Weights of a small class-conditioned image diffusion model.
Model: 2.3M parameters, norm groupnorm, activation silu.
Training: muon at rate 0.037, 18900 steps, batches of 128.
Rows from block 7, named by matrix and row number. Rows with one number belong to one channel. Each number is 128 + 24 x the weight over its row's rms, rounded and kept within 0 to 255. All counts start at 0. Numbers have three digits each. After the name is the row's rms in percent of the matrix's.
# convs0: first 3x3 conv (model.mid.2.convs.0.weight, 128x128x3x3, standardized in use), inputs 120-127, a 3x3 kernel for each
# convs1: second 3x3 conv (model.mid.2.convs.1.weight, 128x128x3x3, standardized in use, transposed), outputs 120-127, a 3x3 kernel for each
convs0.54 115:161143135115129135128143155132125110149105146186136115126103138143147143137135160104089124093120123082089126139176170149117162134150151121111134152124133131138158155146140175213158158147120127137116128167134193139124
convs1.54 041:121115119105099094122112116115131095143136076111116107076064106072069089129108122095075065085039035108068093135122112137125124121128098129148132158138104164133129113131131124120150148144161126133119135158126129135116
convs0.55 095:116129138125127136138126142146120122138115142113137136121112128103123135110113125128117132156116134170132132109080125083092109080084081121136117127144127120129120144129125118097114119091124091097098157145116204172130
convs1.55 132:079095118120124080113120101108093075116097102148134127152115113116088092104104098104114069141111091137123131100094120110091125125111130095156178092125120098109108151116137146119121107096123111102153143109114145125106
convs0.56 099:116124114136088125130147162168150141184204166192099099124140133137141120180124116098124154128140161114110139123120140145144143120089113138131132148158154145111110134147138131143130131158131108095154204151109228058086
convs1.56 115:166145081102128163112092116115113124129141162082125119102118149142144142155096171146124134137120143130129131150138144142098091110142149126148139146116128140139176136176093116128119131130138120125108112092132135116133
convs0.57 096:127119128161124166140135131147124132121105083141127136139135135160142104149160096131100118140109103121134139178124117147085089140143148143165151131157155134146135122121138144142130091134106106125109138134122156210167
convs1.57 082:109147130112106145150136119162092101146135112129119127127132128116083110135114102134097130122106110125093086149148109121154147117126140131141125125103073125137052101138150118112122117148137116160144082112112121113096
convs0.58 099:104111083102128116116122134188164207121112139129116093122107133118101141152112105134121111130133129140123114139130147138134131151164109124125129138128123122117144152146142166140136131124125127110152095121169125091114
convs1.58 147:134148169158122119135159163092099082128087101100133091096125158133120094131155095152095140098151146104126146150141129159123130130120079119112106157097087168086137109131128106115160135150161139173123160139104157142160
convs0.59 097:107129108103120112110136110126171144114127103111115115125133136114154124126149155123111137140114150138096155094112118116124116139145125134133128154128113137128136127152149129116136128120129126095099133164102178163116
convs1.59 071:146139150136112128123159178134105102126115079147129128132077116131106065148123110106106133116098139128096126110117130121151124116162088131119140153110150156107177128133133150141119176169124130098112128081108129097112
convs0.60 099:123128144133151163134152117126101104106076085116117138148130112156138124149135127116141129142141141138134144123138140123138166096110140174136147149128133150133126108127130099137145125155135124079136131094156108110103
convs1.60 122:090119121113132143128090071188156156110143093114094118169126121119130122119098127074111099132103113130173171142112116108120104105103111163149150129175161138140095123117169126098162120112164140114117151142137135119091
convs0.61 100:134141144126126124102096100103102128087060102147165150125122123126123120145136127119133120134148108128146122153140133112124126128142111146138136128118117128130133103101095121114107116109098118130132125134113161149112
convs1.61 117:115100105150161147111102117155134135140128126088069062122125100110118132128125128071120130105108131093133157137135126125149140090096116136153143116159127157159116119127130130146139128142153129118123157135122145105102
convs0.62 101:096124127118123111141146135113131128118104140123118097114105149131115126115127123147127127151137109125140116116125113120133141114109090110138155114124137148122125161144165125117113129143142113144168159095143178099078
convs1.62 146:143160131136128125048102168132135094173117123126160117144149150110142128155066128134117136153131099136143073156161125133120101085136121124155149125122108170080156156156132067117125109115163138148114125143127040121159
convs0.63 110:128130119115128122113119159133133137101101119114135093118129122129127128124101113118132130133138140142149132117103127132110105137138122093123114112122123087105089134146115142144128091072104143107086163160107121169114
convs1.63 100:114141166106111141098121132143134132140132125156161155173155125124148139116132132084086111081096080130112105120121138107124132099116128131138170142128132133100118114110098104101106105110104089088103124115114106110109
convs0.64 101:163154127094083104119111110095071053116114149134109142104151130151119133153133124126143150114096145108112122118135129155117136163119152137102107112123115118114140113142143111107146119132123160193143103093103149124125
convs1.64 095:129129139140110105164188125089106106109081130127132140097160119132114121153137103143132126161103151143155127130159108128148130135140098136101143144097104115122123109146125121139111101083122132138140095120104135156147
convs0.65 091:123126138089074114096092095104084110116160119089105098154153170133128141127130108108082075136080089105094105119092109133116134089102130161152133162123151155144144102102139120138133119132136117100152095135136134172149
convs1.65 014:121117117131125106147140119159140137146154150143148141139126112115101122126110111123132138128131141117148122159154174156169181189154162135158188145144147132163160130133135126122119115115130100104111079091113107102102
convs0.66 110:110127158153160148133144108113110135145107160128087119121125119136122134130144135127141150117148131140143116100124120133123151159123146101111092078103122107123145157165164145158140149102086113130121150115109124115210
convs1.66 043:149142118117144121108127158133099135151134137118158127140071100086137121091077116105107113143120148134156161164114141175131123105140129164098139150122154145093133120170124131152114141134125121116112100108120124124120
convs0.67 097:115129150148133133144108118126131108146154160166160179147126122131143125140123103131129132130118117119105111124126114163136121141110129125139135145136146160134146132123145115109133159141112094083121131144221182148218
convs1.67 102:144146154129091113111099148150146127108122097143116115123166147167178126152116149093096118062099142098126147109109113098117141125096153152144147135141157122150123129114109135136145115142135136096118149117110147141090
convs0.68 107:137126146123119135120124131092086121115117109077115113083103113118131140100143139133126114121143128140136120122094087076094100093089093122121130134114101141139149171140142196143102163141118144149152117135129127088103
convs1.68 037:116113134106105083097087100103131130090125134119164166094127134110113146130109147093109116123090105139097102181179171152156153145140145132094101120127132105117138125100117126118131153129133103133131091131129115151160
convs0.69 088:094115128106108126141133136123115125115116122144143145118123121119126128150154156110119147127124137138122136120121120138137130156123108133119110124116121129129123131097122126104118151118140097133110089115153112148157
convs1.69 082:100103109078099095086120115124127104119144152156169136174154151164126119157141139083099108110076094169123098114149132130146125138097083161112129179131122182130126167151143139145120126150128117152164107147155115157138
convs0.70 093:128127131108116119124133149125117103142138138119143169129129136116122124145134119148130135119127119118125121118107133137112149117131118120112109136139144137153163135131133131133122151148142143145136099137116139112135
convs1.70 149:184135118115114102103118092115105093108128134115107117146143143154129096111115127102093103121116104178133107111116130123145135156135095105129108156158135138132113157150123127105123106106117114112129116137151086103120
convs0.71 093:122114113100099102116116104143122122135136113149175189144142125132138137127138123134111100138127118118120120132131142099123147124127168120116119114115104118130125113133139104126134145161182107137167064126171086133182
convs1.71 079:124127134140165158115137137145142129099090106102111129099092113127138141126122130180205207177195174174191188140163144128133128098114124137123132107096098131118125127118109138138138133134139099119136105100118112105128
convs0.72 096:123126157103130144120135127164116106137080094145111127135129120115106123106096119128119119136125128130128124130120138111095153109136154127109120146128121146144137126110124114116133109114129106096117096103105098093076
convs1.72 149:131129106124137122118177169118141127116157149091120116169147124133087107097103076123141134130129122150157122112092106158140128142130155144116113172150135130119107113129126138150131115127114125143168102146160115143175