Rows from block 2 of a small class-conditioned image diffusion model, named by matrix and row number. Rows with one number belong to one channel. Each number is 500 + 40 x the weight over its row's rms, rounded and kept within 0 to 999. All counts start at 0. Numbers have three digits each. After the name is the row's rms in percent of the matrix's.
After each channel's rows are labels from the 100 images, of 14976 (inputs lightly noised), where the channel reaches its highest value: "responds to" is what is common among them; "patch colour" is the nearest of a few named colours to the mean colour under the peak. Only what is clearly more common there than usual is listed. The data: telescope images of galaxies (Galaxy Zoo DECaLS). In brackets: how many of the 100.
# convs0: first 3x3 conv (model.enc.1.0.convs.0.weight, 64x64x3x3, standardized in use, each kernel summed), inputs 0-63
# convs1: second 3x3 conv (model.enc.1.0.convs.1.weight, 64x64x3x3, standardized in use, transposed, each kernel summed), outputs 0-63

convs0.9 099:440619428425482466508474558505528547540465460517541442567561513535552501519496539424497533513465524446488502505465504505537513518529493448484518500516471476528415479495437538543493461520495451
convs1.9 100:424476502515468545524421550496537548530441451514514489562553569457584467547514527521506520497503545492485485551499471518490481509561565555511472569533476513482551532489577518474532441492567540
responds to: roundness: cigar-shaped (29)
patch colour: brown (67)

convs0.35 098:557470516407524519523503527482506537563531465526567513506519521469522476430517491534523560465467514441449438445475420515519494491558542419490474483531442454534520513510480591525560508461505460
convs1.35 079:471486469505513433486507413540501404437469450449482549527451540487533511535466487463522512525517527525492569549615439554504497561468481469471489501447451502476500466481484485494479556535445542
responds to: roundness: cigar-shaped (27)
patch colour: brown (40); grey (34)

convs0.38 100:566559443427456468464494600488471505487487461474529469477413461580533536474524395562504469550519528509486544499492469499516491569535548480539495484509485541496495436468494470493494497472541549
convs1.38 105:514543479570442457483485413506535528571503508523517523538554495493532485475466508456519501570479506510490455482464542474511491510434502453448540502478460444479507531446496540496376513477540608
responds to: roundness: cigar-shaped (36)
patch colour: brown (61)

convs0.12 082:519486476509464490504472522508513603577550465540493475500585463535510540551475527483500443529499494515480482458465464494557482441489441441457496491474520536580509463463401464461515570524480565
convs1.12 117:527558470520560513494476486490480424477483478466553467538467529552492482540468440529504441489500561497480467472487510516454457492467471462479423505572483485451568539515611464569569463529551504
responds to: shape: featured or disk (81); edge-on disk: no (57); spiral arms: yes (45)
patch colour: brown (70)

convs0.23 087:591490504532470484466518496529478562521500473547489475465530476518512482569498492494477456496537437530414522482426583492469480433461547486396423524498484540502518506533544522472460524502584527
convs1.23 063:495517492466484482506558446438545434542533538426483440456394523529483486547486443504529417444534595484499493464472499537456490419504507544545534512510504510497538553484473486521533482530455505
responds to: shape: featured or disk (97); edge-on disk: yes (48)
patch colour: brown (62); grey (35)

convs0.22 098:516529492500521492587526520464390448469426510473482513509489504462398472515470506514566529475538497543550500561539486563542506552458545534538477429502499506538454497440497562530475463520477455
convs1.22 100:514474488523515473560470577442499598483559485424506486487545549459493484494514475439486483557468506522529533503473465514487586462461519499470572503403414499466497504540493449460474497565509492
responds to: shape: featured or disk (63); edge-on disk: yes (47)
patch colour: grey (86)

convs0.59 086:500489472514517535556443517546407452536571520577496514440492501467444483477549526544448557518491510479557479531531467517457482486395451521508489478517499553487474552521448585528476474508475446
convs1.59 080:463528515468424531465449501512516493440524498537502589517504465529519606433467476439468575567497503493487540517459517504515587491475520568460537493423543519507480493534577502499476469497518463
responds to: roundness: cigar-shaped (56)
patch colour: grey (68)

convs0.3 098:532508521526441464467485533561530490502439485556529500502499452564433512521459515500440525513513512474506542472465477472448538548479496440582468434570535519445490480591531563498460439513429510
convs1.3 096:501572432500515458506553462487521472479476542385477550491491470488547495525522513479549529583551489450515524418436496503486456496475451562565507504548486450493483519469518507499399511473494450
responds to: roundness: cigar-shaped (29)
patch colour: grey (73); pink (27)

convs0.52 096:431447437533439399439387603492468515496493471535468535489457523507526519545547525439486529552487499543500489481521494509498530485498474509536499550517506439472485542507531526528578539494531478
convs1.52 128:532479566559431516454532503549479445480464555515534511501570472463464507515454467534452468530511495544475533547459593521475506469427508472487496486527516518516442503508477539484596534405564507
responds to: bar: no (33)
patch colour: brown (51); grey (37)

convs0.62 100:465420461513465533414478470521437467444486543488554517546501533467436517470564531534493502503477473443482500501548501478457520562489515523600543443489530458475516570581470572485519480490512488
convs1.62 116:541497413492448521496449469492479484476471506518487516451570468459511493429557468537395492470455483501487469473435488423506465521488547562471504466438453518426434456465509474509449517550507481
responds to: roundness: round (51)
patch colour: grey (95)

convs0.7 090:535585572359584532493591497488528487440471511555487521504482448551503514532457441518436492478449521509465503511502546504479523474525476482528516519487498527505482481485465458420509488499497557
convs1.7 132:509530463416607491486475513454499531489496468456442519529484493573531456472486549523474552438524508462515433488436453544516460536496475477474523471479525483479463492526538429518395526574486478
responds to: roundness: round (59)
patch colour: pink (60); grey (28)

convs0.16 085:521636526474522541569511561486442527491412524502446475484462541534488506516473479493482455458467542462479509471453543509479524499500517548479505492505491559523452483483529584480441440520435562
convs1.16 125:461475475513471482493467439512532530572443458456535484520448514483547544542511506483480459481428518428471497539492491458443451491577495472605419461507490527544512557560532513448520495464500441
responds to: roundness: cigar-shaped (27)
patch colour: brown (56)

convs0.21 102:491545518471513524452500511611506519487518518556503516499536554467509559550525429441503558487505554503435443453485476403470508501447436523535484476548492488460574504526430559509467486516495460
convs1.21 146:548488505538557526546399540475497489508574510491508452536569494524470473532504440450516497499523494412504494502441513522572485523465438510491484513541552486440544496564437487603519476507466467
responds to: shape: featured or disk (75); edge-on disk: no (74); spiral arms: yes (58)
patch colour: grey (74)

convs0.53 090:536631543418525563505465537527473478459449477490508456513489528489449461501557522495489614492434507435514447541477510488476537523503512479517501488445477526492519523514510565471551441507461464
convs1.53 139:502477519466548499484493515441480484508529498491481491492575498491484521508456506449553470505435479396433518534521515488450478444552511509539470536528363494510546529551525551449535469468412506
responds to: bar: no (30)
patch colour: grey (73)

convs0.37 141:530521458462527395408500511501494471514489423452503509541550544517565543503515465477453543610505487470372474484482539499499518476524538503495500528534502511544487480522482506494563502441530519
convs1.37 051:448474512451485527434549490549591491537414606559464511528472511544507512529542539501575461536542517523508513520521507503526532418524438575490522507513580515514496512501520483500556465503535520
responds to: shape: featured or disk (64); edge-on disk: yes (37)
patch colour: grey (72)

convs0.55 165:424445526331566486514466519536468549536450546521528487495484485513477523461460553529488523542494491463554519539470499506408519494484493471508506514526508502517458524506519597542464483501467503
convs1.55 050:461516516429474487476482487573532454466450565571489525479557499503500502564489536489508491467531542516548579531552533552512552418481493541501567526526558545566521488570430535521516532474512480
responds to: roundness: cigar-shaped (25)
patch colour: grey (57)

convs0.1 127:483399456536379499458445508537521493532568517493474457522500455500509532514472460494526389580538533517519515532528492499549528477508494497533472492464574458525556467464500528512506479542464555
convs1.1 140:536527533606509519523481537539467479531493490545537528493504452453525519548478484516438506471513416618482528474533493488545539536481513486517528500515564483490410444451459433514522522554557520
responds to: shape: star or artifact (31)
patch colour: grey (85)

convs0.43 092:451446446516478539482486484524449504552463451491577527534492579551565508478518544521463503481457512479471528427484556459518548549522514557541546502489472441468503496565447527452410468521453532
convs1.43 084:563500563560541501475511502474530542518563537503533502487522550460492481449551536504533493446472448505441440530451466416539465542605543509516549510453545527431488513512505445520534546517456466
responds to: shape: featured or disk (95); edge-on disk: no (94); spiral arms: yes (74)
patch colour: grey (86)

convs0.46 113:487498539444576625604477510507541516516510560475540501490461542460465488494509541481499547461491450427489481511430462500444464488520487523447523511516477499520537539515540471505514408525456451
convs1.46 089:464530518554406466481505484540448482529457553521481538474542516532440467495534422516537562468495535581595471498548532533511570512471537495579501460541543490509543479475446521496456510456480494
responds to: shape: star or artifact (31)
patch colour: grey (55); brown (38)

convs0.51 113:549574517387558565554574412474490486481493484481490495492511495525416528506434496499505441453465565546463542540518534512520537490531541505511511500488506493508506534524492412456434457510484506
convs1.51 159:518512487487620470500474534418474531463569454522440520424516489564530511428529485516487561494517512494506533446504490498571497515496528490475492556428492533468488521523534466473494550594442475
responds to: roundness: round (48)
patch colour: pink (63); grey (28)

convs0.36 084:526463540536512448481525504562440477512497518466493421469438410493482439551532532498594512555544514530502506501570490491510532471438500416495461524501483424526528467477517521536561516513538438
convs1.36 101:552457491498520437517515515495531548544485398501455510506476528497503497470487467432474496498498532479503526508506439554554564475548516401454575474453432505501463443535421452466544538511453509
responds to: roundness: in between (62)
patch colour: grey (73); pink (26)