A small class-conditioned image diffusion model, trained from scratch.
Model: norm groupnorm, activation silu, widths [64, 64, 128].
Training: muon at rate 0.037, 18900 steps, batches of 128.
Data: trained on telescope images of galaxies (Galaxy Zoo DECaLS), 54.8 epochs.
Rows from block 3 of a small class-conditioned image diffusion model, named by matrix and row number. Rows with one number belong to one channel. Each number is 500 + 25 x the weight over its row's rms, rounded and kept within 0 to 999. All counts start at 0. Numbers have three digits each.
After each channel's rows are labels from the 100 images, of 14976 (inputs lightly noised), where the channel reaches its highest value: "top examples" is what is common among them. Only what is clearly more common there than usual is listed. The data: telescope images of galaxies (Galaxy Zoo DECaLS).
# convs0: first 3x3 conv (model.enc.1.1.convs.0.weight, 64x64x3x3, standardized in use, each kernel summed), inputs 0-63
# convs1: second 3x3 conv (model.enc.1.1.convs.1.weight, 64x64x3x3, standardized in use, transposed, each kernel summed), outputs 0-63

convs0.2:478493515515426488482497537482495471500485507532474453527499490474487487506514505471504507512517513495524478500507537534526543493503475515502515528490531533531501474502492414537525498469513485
convs1.2:519480494508470494494574484556511462516486532525507495489525482450471507517522500502480532460502467508505505513472507498454479494474530487459481499539502493526487485509500524463548538484502497
top examples: shape: featured or disk; edge-on disk: no; spiral arms: yes

convs0.22:508495543518535491497505470508530502508476471495478506488502491514522535509438486458530491510526507506479484492495463522537521469463551563480501504487522475496488490468509511429513499508527498
convs1.22:517510486478527507494532532548500527508512480536466543472479493527525533516479494483494514479513468547524524523542508519543549485492506490478493532475524490482472464487487437486517498520504512
top examples: roundness: round

convs0.28:497492487528511506501483520496493489465524496433512504514452513496483533483493508509493514550499454511497500482521463526498546547457489491528475463509451511450502515484539533509512525502522522
convs1.28:525504463482503479484471519512510487517539506497463538501480494506446548528540528494520488542516514518542558524495489524476540484468469541494509524477499496538474509483516480493523473511500514
top examples: shape: featured or disk; edge-on disk: yes

convs0.56:501517505475500468506510442488518485497520532504501554496520477493524468520451537506481517486493492535515527496488517502515471495512457522428526523509547510514480512477516441497470490517489518
convs1.56:501493492523419491539479466467505556475504495498498534524487505503505475473510470476499497497469518476497468535474479530489471537528481478480525528512487486482512540472506513510457472512474521
top examples: roundness: round

convs0.50:490477492487492519496478547470497517499508486498531495538516516481495564526486524470520462476467467489460478510511502472492515486491560481500462522499488511576532518509505467507509486469488519
convs1.50:484536493447516515467486519506503535563515518518522477519460523498476562522511543495496507488519496558513526556532498469502486494510484525486508480481486500513495503485543521488522501505525526
top examples: shape: featured or disk; edge-on disk: yes

convs0.60:484505484513525509451541518469513496516460510518498467489492532500500484526528485483501559491448531485501486506476539497479502452506476562512468508497483496510473530479483477528560519491505501
convs1.60:506486490512517527496501472454489500513473487464514476472539545487496510498513505471519496511479517512467441493480443509489516506518504481488531458532470536499501492508506518545550501506542448
top examples: roundness: in between

convs0.8:539518480475517507513502489533488488488511524464517466492474510479462504499553499511497515511500499494477554478497526488536503467558502516489532438496483450482488532511490522469463468533495519
convs1.8:513452506496504498473502499461470487525517434490516512562547480483533467507503506547528485497511492496460512499497539518540490518496510494497527496463507464465493513474509479486444487506479505
top examples: roundness: round

convs0.62:478473473492484486475521480553521493488482533529510569512495547482487518482463487502501536506485473520476490497477488493509493488487457576519485488498498499529473521492541532467501491493464514
convs1.62:517487528516493540562424533496515504469520490488485507475507518453494500512447510501471491506472447526511476495494488455508523496483473525493537481496489526469468533496487530500495491521500498
top examples: roundness: cigar-shaped

convs0.40:497479477464487508499490457501508471458453472521531512530512546516518535516525469538493522459477535469544486514447456510507494522483519523530493487510472498504513510516532496532500462496505490
convs1.40:464496515482483521473509486510441504515497507511532526454516523486472507523514511494494506460499493495522451456527551478471483535467448494505499484497519483491567495485472531494471483514478492
top examples: roundness: cigar-shaped

convs0.38:494502529531479525526492450535524492462473492491490492499488483489474471508544470527515487465499494511498519508514578515527492480480507503508448466496535535526513497458506486514469463507531522
convs1.38:469536486442530465453522467538499461500488553519530497500470506521491521527512534476515471509531511530503550475533499508516514490532466492518512491468512476517495507467507477488518486511511534
top examples: shape: featured or disk; edge-on disk: no; spiral arms: yes

convs0.49:504503501507483502446479515491547550522506465564477452501530498490531504517491474486516475495492495510484505474492540505550480454522491520516433495467473486494485516502475505492515523522501524
convs1.49:471516533488498464459552528464471498490477506517459490524494482499515534512531477522507500493541464517506469472475504470537510473497471474496471558488532509495482496498542506533501512504526455
top examples: roundness: cigar-shaped; shape: star or artifact

convs0.39:506496512525486509497513495462492511540521516498523496482523488484493525504533511490520537493497480515509481516518436498526516555467509467523497513505458464456504479512418478558498499502493488
convs1.39:546459467519488512503515488517538479504512524541528488477526438500489509541475455486519522514517512517493502488512534502487493512499506487488529444525499501505513469493432498457479531500484529
top examples: roundness: round

convs0.31:499518527547487487544507511496494472516495499490523486503433482486497510498523476469515501496516464504511472464512468497505566578534519472508538496489484499461511470485467537498498504505496500
convs1.31:493531497487470434496481473546486517487523525466528507501464493528513482493497475511518466504501534474539541517524519512486494470495511553526530485491455451521474538509493481463497511504505512
top examples: roundness: in between

convs0.17:511520543500476479509497482499533479489448484480512524483488473494540542495470487443487496520530464529473452521479479507550506493486526542476521499476527496505514524466505507490513482525552489
convs1.17:493531499451501490461496492533486508505512537551517519513439511503479518518511562470520480516514525540498523506552510512507520488491488533520478509474519494535512499472525497490542495510548529
top examples: roundness: cigar-shaped

convs0.43:495495498495526566528490469499500479495499529564485514473477506448497482503544472491515501429500537467465487502528536514517482464491478544480486510499495512497500492540503488522481523511499505
convs1.43:489510513454517511450501475516508528503479531531526510504501509553499537524541551484525467481526532513504515483489482497541524513495483452518445510490543522484524518474498493503495494511545517
top examples: roundness: in between

convs0.12:486532462536492509517536479550503482509495561492505501511475512514479452485508518483493525525491487498526505487505546493492504420537467516435508493528511475502504514493512516484469477486495492
convs1.12:450545491435520496464510477535489477511484558513519485485484516524499539540504527481521460508534520519519537478536498496494520483527466471527502494464514481517491490471511482493505493512509535
top examples: edge-on disk: yes

convs0.61:526543480467496505466494475540506489511471506501509495497493499517466519530527536502480496529487476544488496473489517483517467503517471467497568518469481520419516526499470537507517492522496504
convs1.61:482529475503479501538525438480521507508473431501490500501498497498551476517454497492501487468478480485472471469494540506500445542531507536505496493505526461469489505479504503492483468494473485
top examples: roundness: cigar-shaped

convs0.59:492514483495543495461477485504510498505510539508490488486455509531497481490491523495489464557489502527479502506490545484502459491548436454493534548493492540455509520517474520492512505526509504
convs1.59:480560488468547502437510445548513465513441509505507499506501502529506502539486526477508467491527496514481536442519503506488479521519478499507493505487536527511477514482508486513512482502501516
top examples: roundness: cigar-shaped

convs0.53:447494502518502513497486546439469501508522492521551484544536480504516552497485500480521489482488456462508506516486459471491504517501519452499510519522489506520552509529512482484516475501468490
convs1.53:473577498449518467490509495537502459508490517499509502481447496515493527538507536478515498516540500524530550478531529518466502504519496514528489519482482479511513515475517505466506506502519548
top examples: edge-on disk: yes; roundness: cigar-shaped

convs0.9:469535461571466491508519502541531452519456531489514489504534471522512500523462499452515494534509506491521484492504524478511550455513474515473486491495522479476501519497510502478507471483515496
convs1.9:481538488452507483466495488542480473513485535517517544507487505511494531543513525461519476529548510543498538489528487494513529482501480500538490500450531476531470496465521493486523495501524528
top examples: shape: featured or disk; edge-on disk: no; spiral arms: yes

convs0.42:490463472464483488490506521481530514494483525544502491495528564492483504553507464499514535463502504492477493504473531527482555459510515535496445482496482515509505461506473491474505511496520538
convs1.42:501496530467491515439511518467507524481495524497460503512470537514489547549516510481526495498506474547494492494492487485531538500523490469457486517452528529504479506482489511525483496510567496
top examples: edge-on disk: yes; roundness: cigar-shaped

convs0.27:565553522502530498479525506517461493528511523467478541481559486471492507478495501489482504507493495505472522483504434478498508482486506499482487526501506462523501504508424501489496523519489527
convs1.27:464446500502478506508508487465491504464506529475509436503495498522483481480542470501524469498483499493464480484499479538563478491496455463497539494485489468471501488478467477512466465506487490
top examples: roundness: round

convs0.14:505503478540478471501495475493539489555543531554520469492513488493485526527510457454502476544475469552474520500498491498498491472463446524497500497509500505491534524468516490499509504530504492
convs1.14:549476528492471500518472507499551472484519539479492512497487469502504461525482527499518498512509542507496516514484508536526480567473515521507505481498467457480556512494460477481475478503464508
top examples: roundness: cigar-shaped