Rows from block 7 of a small class-conditioned image diffusion model, named by matrix and row number. Rows with one number belong to one channel. Each number is 200 + 40 x the weight over its row's rms, rounded and kept within 0 to 999. All counts start at 0.
After each channel's rows are labels from the 100 images, of 14976 (inputs lightly noised), where the channel reaches its highest value: "strongest on" is what is common among them; "colour at peak" is the nearest of a few named colours to the mean colour under the peak. Only what is clearly more common there than usual is listed. The data: telescope images of galaxies (Galaxy Zoo DECaLS).
# convs0: first 3x3 conv (model.mid.2.convs.0.weight, 128x128x3x3, standardized in use, each kernel summed), inputs 43-85
# convs1: second 3x3 conv (model.mid.2.convs.1.weight, 128x128x3x3, standardized in use, transposed, each kernel summed), outputs 43-85

convs0.78,195,137,181,235,123,194,206,198,234,189,192,189,204,291,200,151,234,187,216,179,164,208,167,206,238,236,255,288,156,153,136,291,170,185,179,174,174,161,239,172,221,194,216
convs1.78,197,181,158,158,231,223,226,298,201,246,229,204,156,208,153,240,151,154,215,188,244,174,193,201,241,159,148,204,173,134,247,195,240,180,180,194,193,239,183,187,196,248,195
strongest on: roundness: round
colour at peak: brown

convs0.46,173,114,196,202,255,274,217,292,97,152,200,224,248,180,230,239,197,218,205,189,150,173,224,140,207,134,200,147,236,154,140,233,212,173,174,217,201,180,199,188,159,212,218
convs1.46,186,238,188,186,152,189,195,231,240,197,182,167,196,240,180,169,217,167,222,145,178,193,167,225,208,258,139,196,153,151,211,215,203,234,232,180,147,277,81,177,207,219,225
strongest on: roundness: round
colour at peak: brown

convs0.14,227,264,226,212,146,220,221,197,176,217,271,215,197,164,162,238,166,308,118,220,256,227,191,186,242,236,196,174,230,186,161,171,149,198,194,145,194,173,161,185,264,168,125
convs1.14,238,188,196,231,256,220,179,278,267,216,265,176,188,237,238,200,189,167,245,126,252,196,130,138,158,230,171,175,185,190,246,245,255,168,231,226,264,223,198,97,250,245,214
strongest on: shape: featured or disk; edge-on disk: yes; shape: star or artifact
colour at peak: grey; brown

convs0.54,246,192,179,165,198,253,212,206,216,229,216,157,113,236,212,230,161,204,206,228,174,184,200,170,206,149,194,198,246,262,225,207,216,201,192,228,141,242,216,218,139,223,231
convs1.54,196,195,270,207,174,198,131,139,256,238,226,217,244,243,250,222,182,231,239,266,277,97,207,131,211,221,166,208,232,110,192,173,267,222,277,188,229,184,242,182,206,237,189
strongest on: roundness: round
colour at peak: grey

convs0.73,171,169,219,217,182,171,201,144,149,171,201,188,210,160,184,166,202,153,185,126,211,192,162,203,250,228,187,289,196,265,193,208,296,251,191,269,281,202,237,158,186,183,195
convs1.73,330,128,235,149,249,165,228,193,242,215,259,208,120,246,195,182,163,263,216,130,217,284,184,211,143,209,173,228,207,142,207,219,207,224,147,236,220,183,181,194,235,221,197
strongest on: edge-on disk: no; spiral arms: yes; spiral winding: tight
colour at peak: grey

convs0.88,213,166,149,163,197,201,235,106,114,196,208,242,238,157,171,221,203,243,240,169,220,145,167,182,200,214,147,217,210,213,213,203,204,231,186,249,181,141,174,308,185,176,225
convs1.88,164,257,279,243,243,298,156,144,216,185,220,227,195,218,196,209,178,190,226,163,214,224,188,217,195,203,199,107,191,158,181,200,212,273,275,275,190,144,127,216,203,248,196
strongest on: roundness: round
colour at peak: brown; grey

convs0.106,184,164,193,170,253,217,191,207,187,155,214,221,160,165,176,206,145,173,187,144,185,212,212,222,172,295,158,167,218,195,223,203,208,259,133,235,217,186,206,156,221,251,242
convs1.106,141,160,201,253,209,197,245,232,181,111,143,217,227,171,234,191,276,127,216,170,180,244,174,251,222,203,226,192,201,210,247,231,156,214,223,239,150,227,135,298,160,200,226
strongest on: edge-on disk: no; bulge size: moderate
colour at peak: grey

convs0.102,203,127,250,182,178,191,206,189,237,182,150,205,138,131,183,204,155,126,212,206,159,223,179,227,210,256,261,204,233,237,222,195,212,240,109,250,168,218,188,178,222,297,247
convs1.102,219,191,266,150,218,194,162,152,158,247,220,247,203,183,160,249,73,261,123,166,235,205,208,216,154,180,209,247,287,246,161,224,197,229,185,262,185,164,285,249,167,164,200
strongest on: edge-on disk: no
colour at peak: brown

convs0.8,240,224,212,182,175,181,148,189,204,223,232,208,210,177,154,199,132,184,248,245,269,189,177,195,253,123,248,180,139,199,168,212,200,244,243,212,223,199,137,218,199,195,203
convs1.8,252,148,232,215,188,235,251,191,238,185,180,169,142,278,213,156,224,235,292,179,182,231,206,192,233,274,132,183,241,140,246,214,200,213,219,175,212,316,129,249,228,188,171
strongest on: edge-on disk: no; spiral arms: yes
colour at peak: brown

convs0.69,195,215,144,150,155,211,257,158,183,255,320,212,202,221,221,225,275,249,238,163,215,242,179,215,191,161,167,128,218,127,208,179,168,179,179,269,192,202,207,203,240,222,257
convs1.69,223,134,260,310,226,186,199,184,251,170,153,224,195,266,194,113,212,173,183,189,223,228,152,166,205,185,185,194,210,215,201,217,248,211,189,265,190,177,214,183,140,189,200
strongest on: shape: featured or disk; spiral arms: yes; bulge size: small
colour at peak: brown

convs0.62,235,200,162,228,199,207,214,205,261,172,173,148,183,185,209,168,198,165,169,262,224,213,198,183,259,168,189,212,177,212,193,246,220,197,243,168,156,233,193,249,272,216,184
convs1.62,188,203,213,165,137,211,171,190,259,196,171,191,176,222,237,232,217,245,184,220,213,256,216,209,160,176,245,144,237,229,188,207,216,239,174,190,263,157,163,206,186,165,164
strongest on: roundness: round
colour at peak: brown; grey

convs0.64,229,136,272,234,242,199,166,244,256,207,155,195,146,235,117,159,93,178,150,222,156,235,184,178,271,243,235,171,140,231,210,239,215,253,231,200,231,189,207,210,201,216,133
convs1.64,171,200,170,129,185,266,262,247,167,228,170,237,221,193,180,204,172,195,212,165,213,187,146,202,273,171,175,192,194,177,199,184,194,206,200,181,167,180,180,226,209,274,206
strongest on: shape: featured or disk; edge-on disk: no; spiral arms: no
colour at peak: grey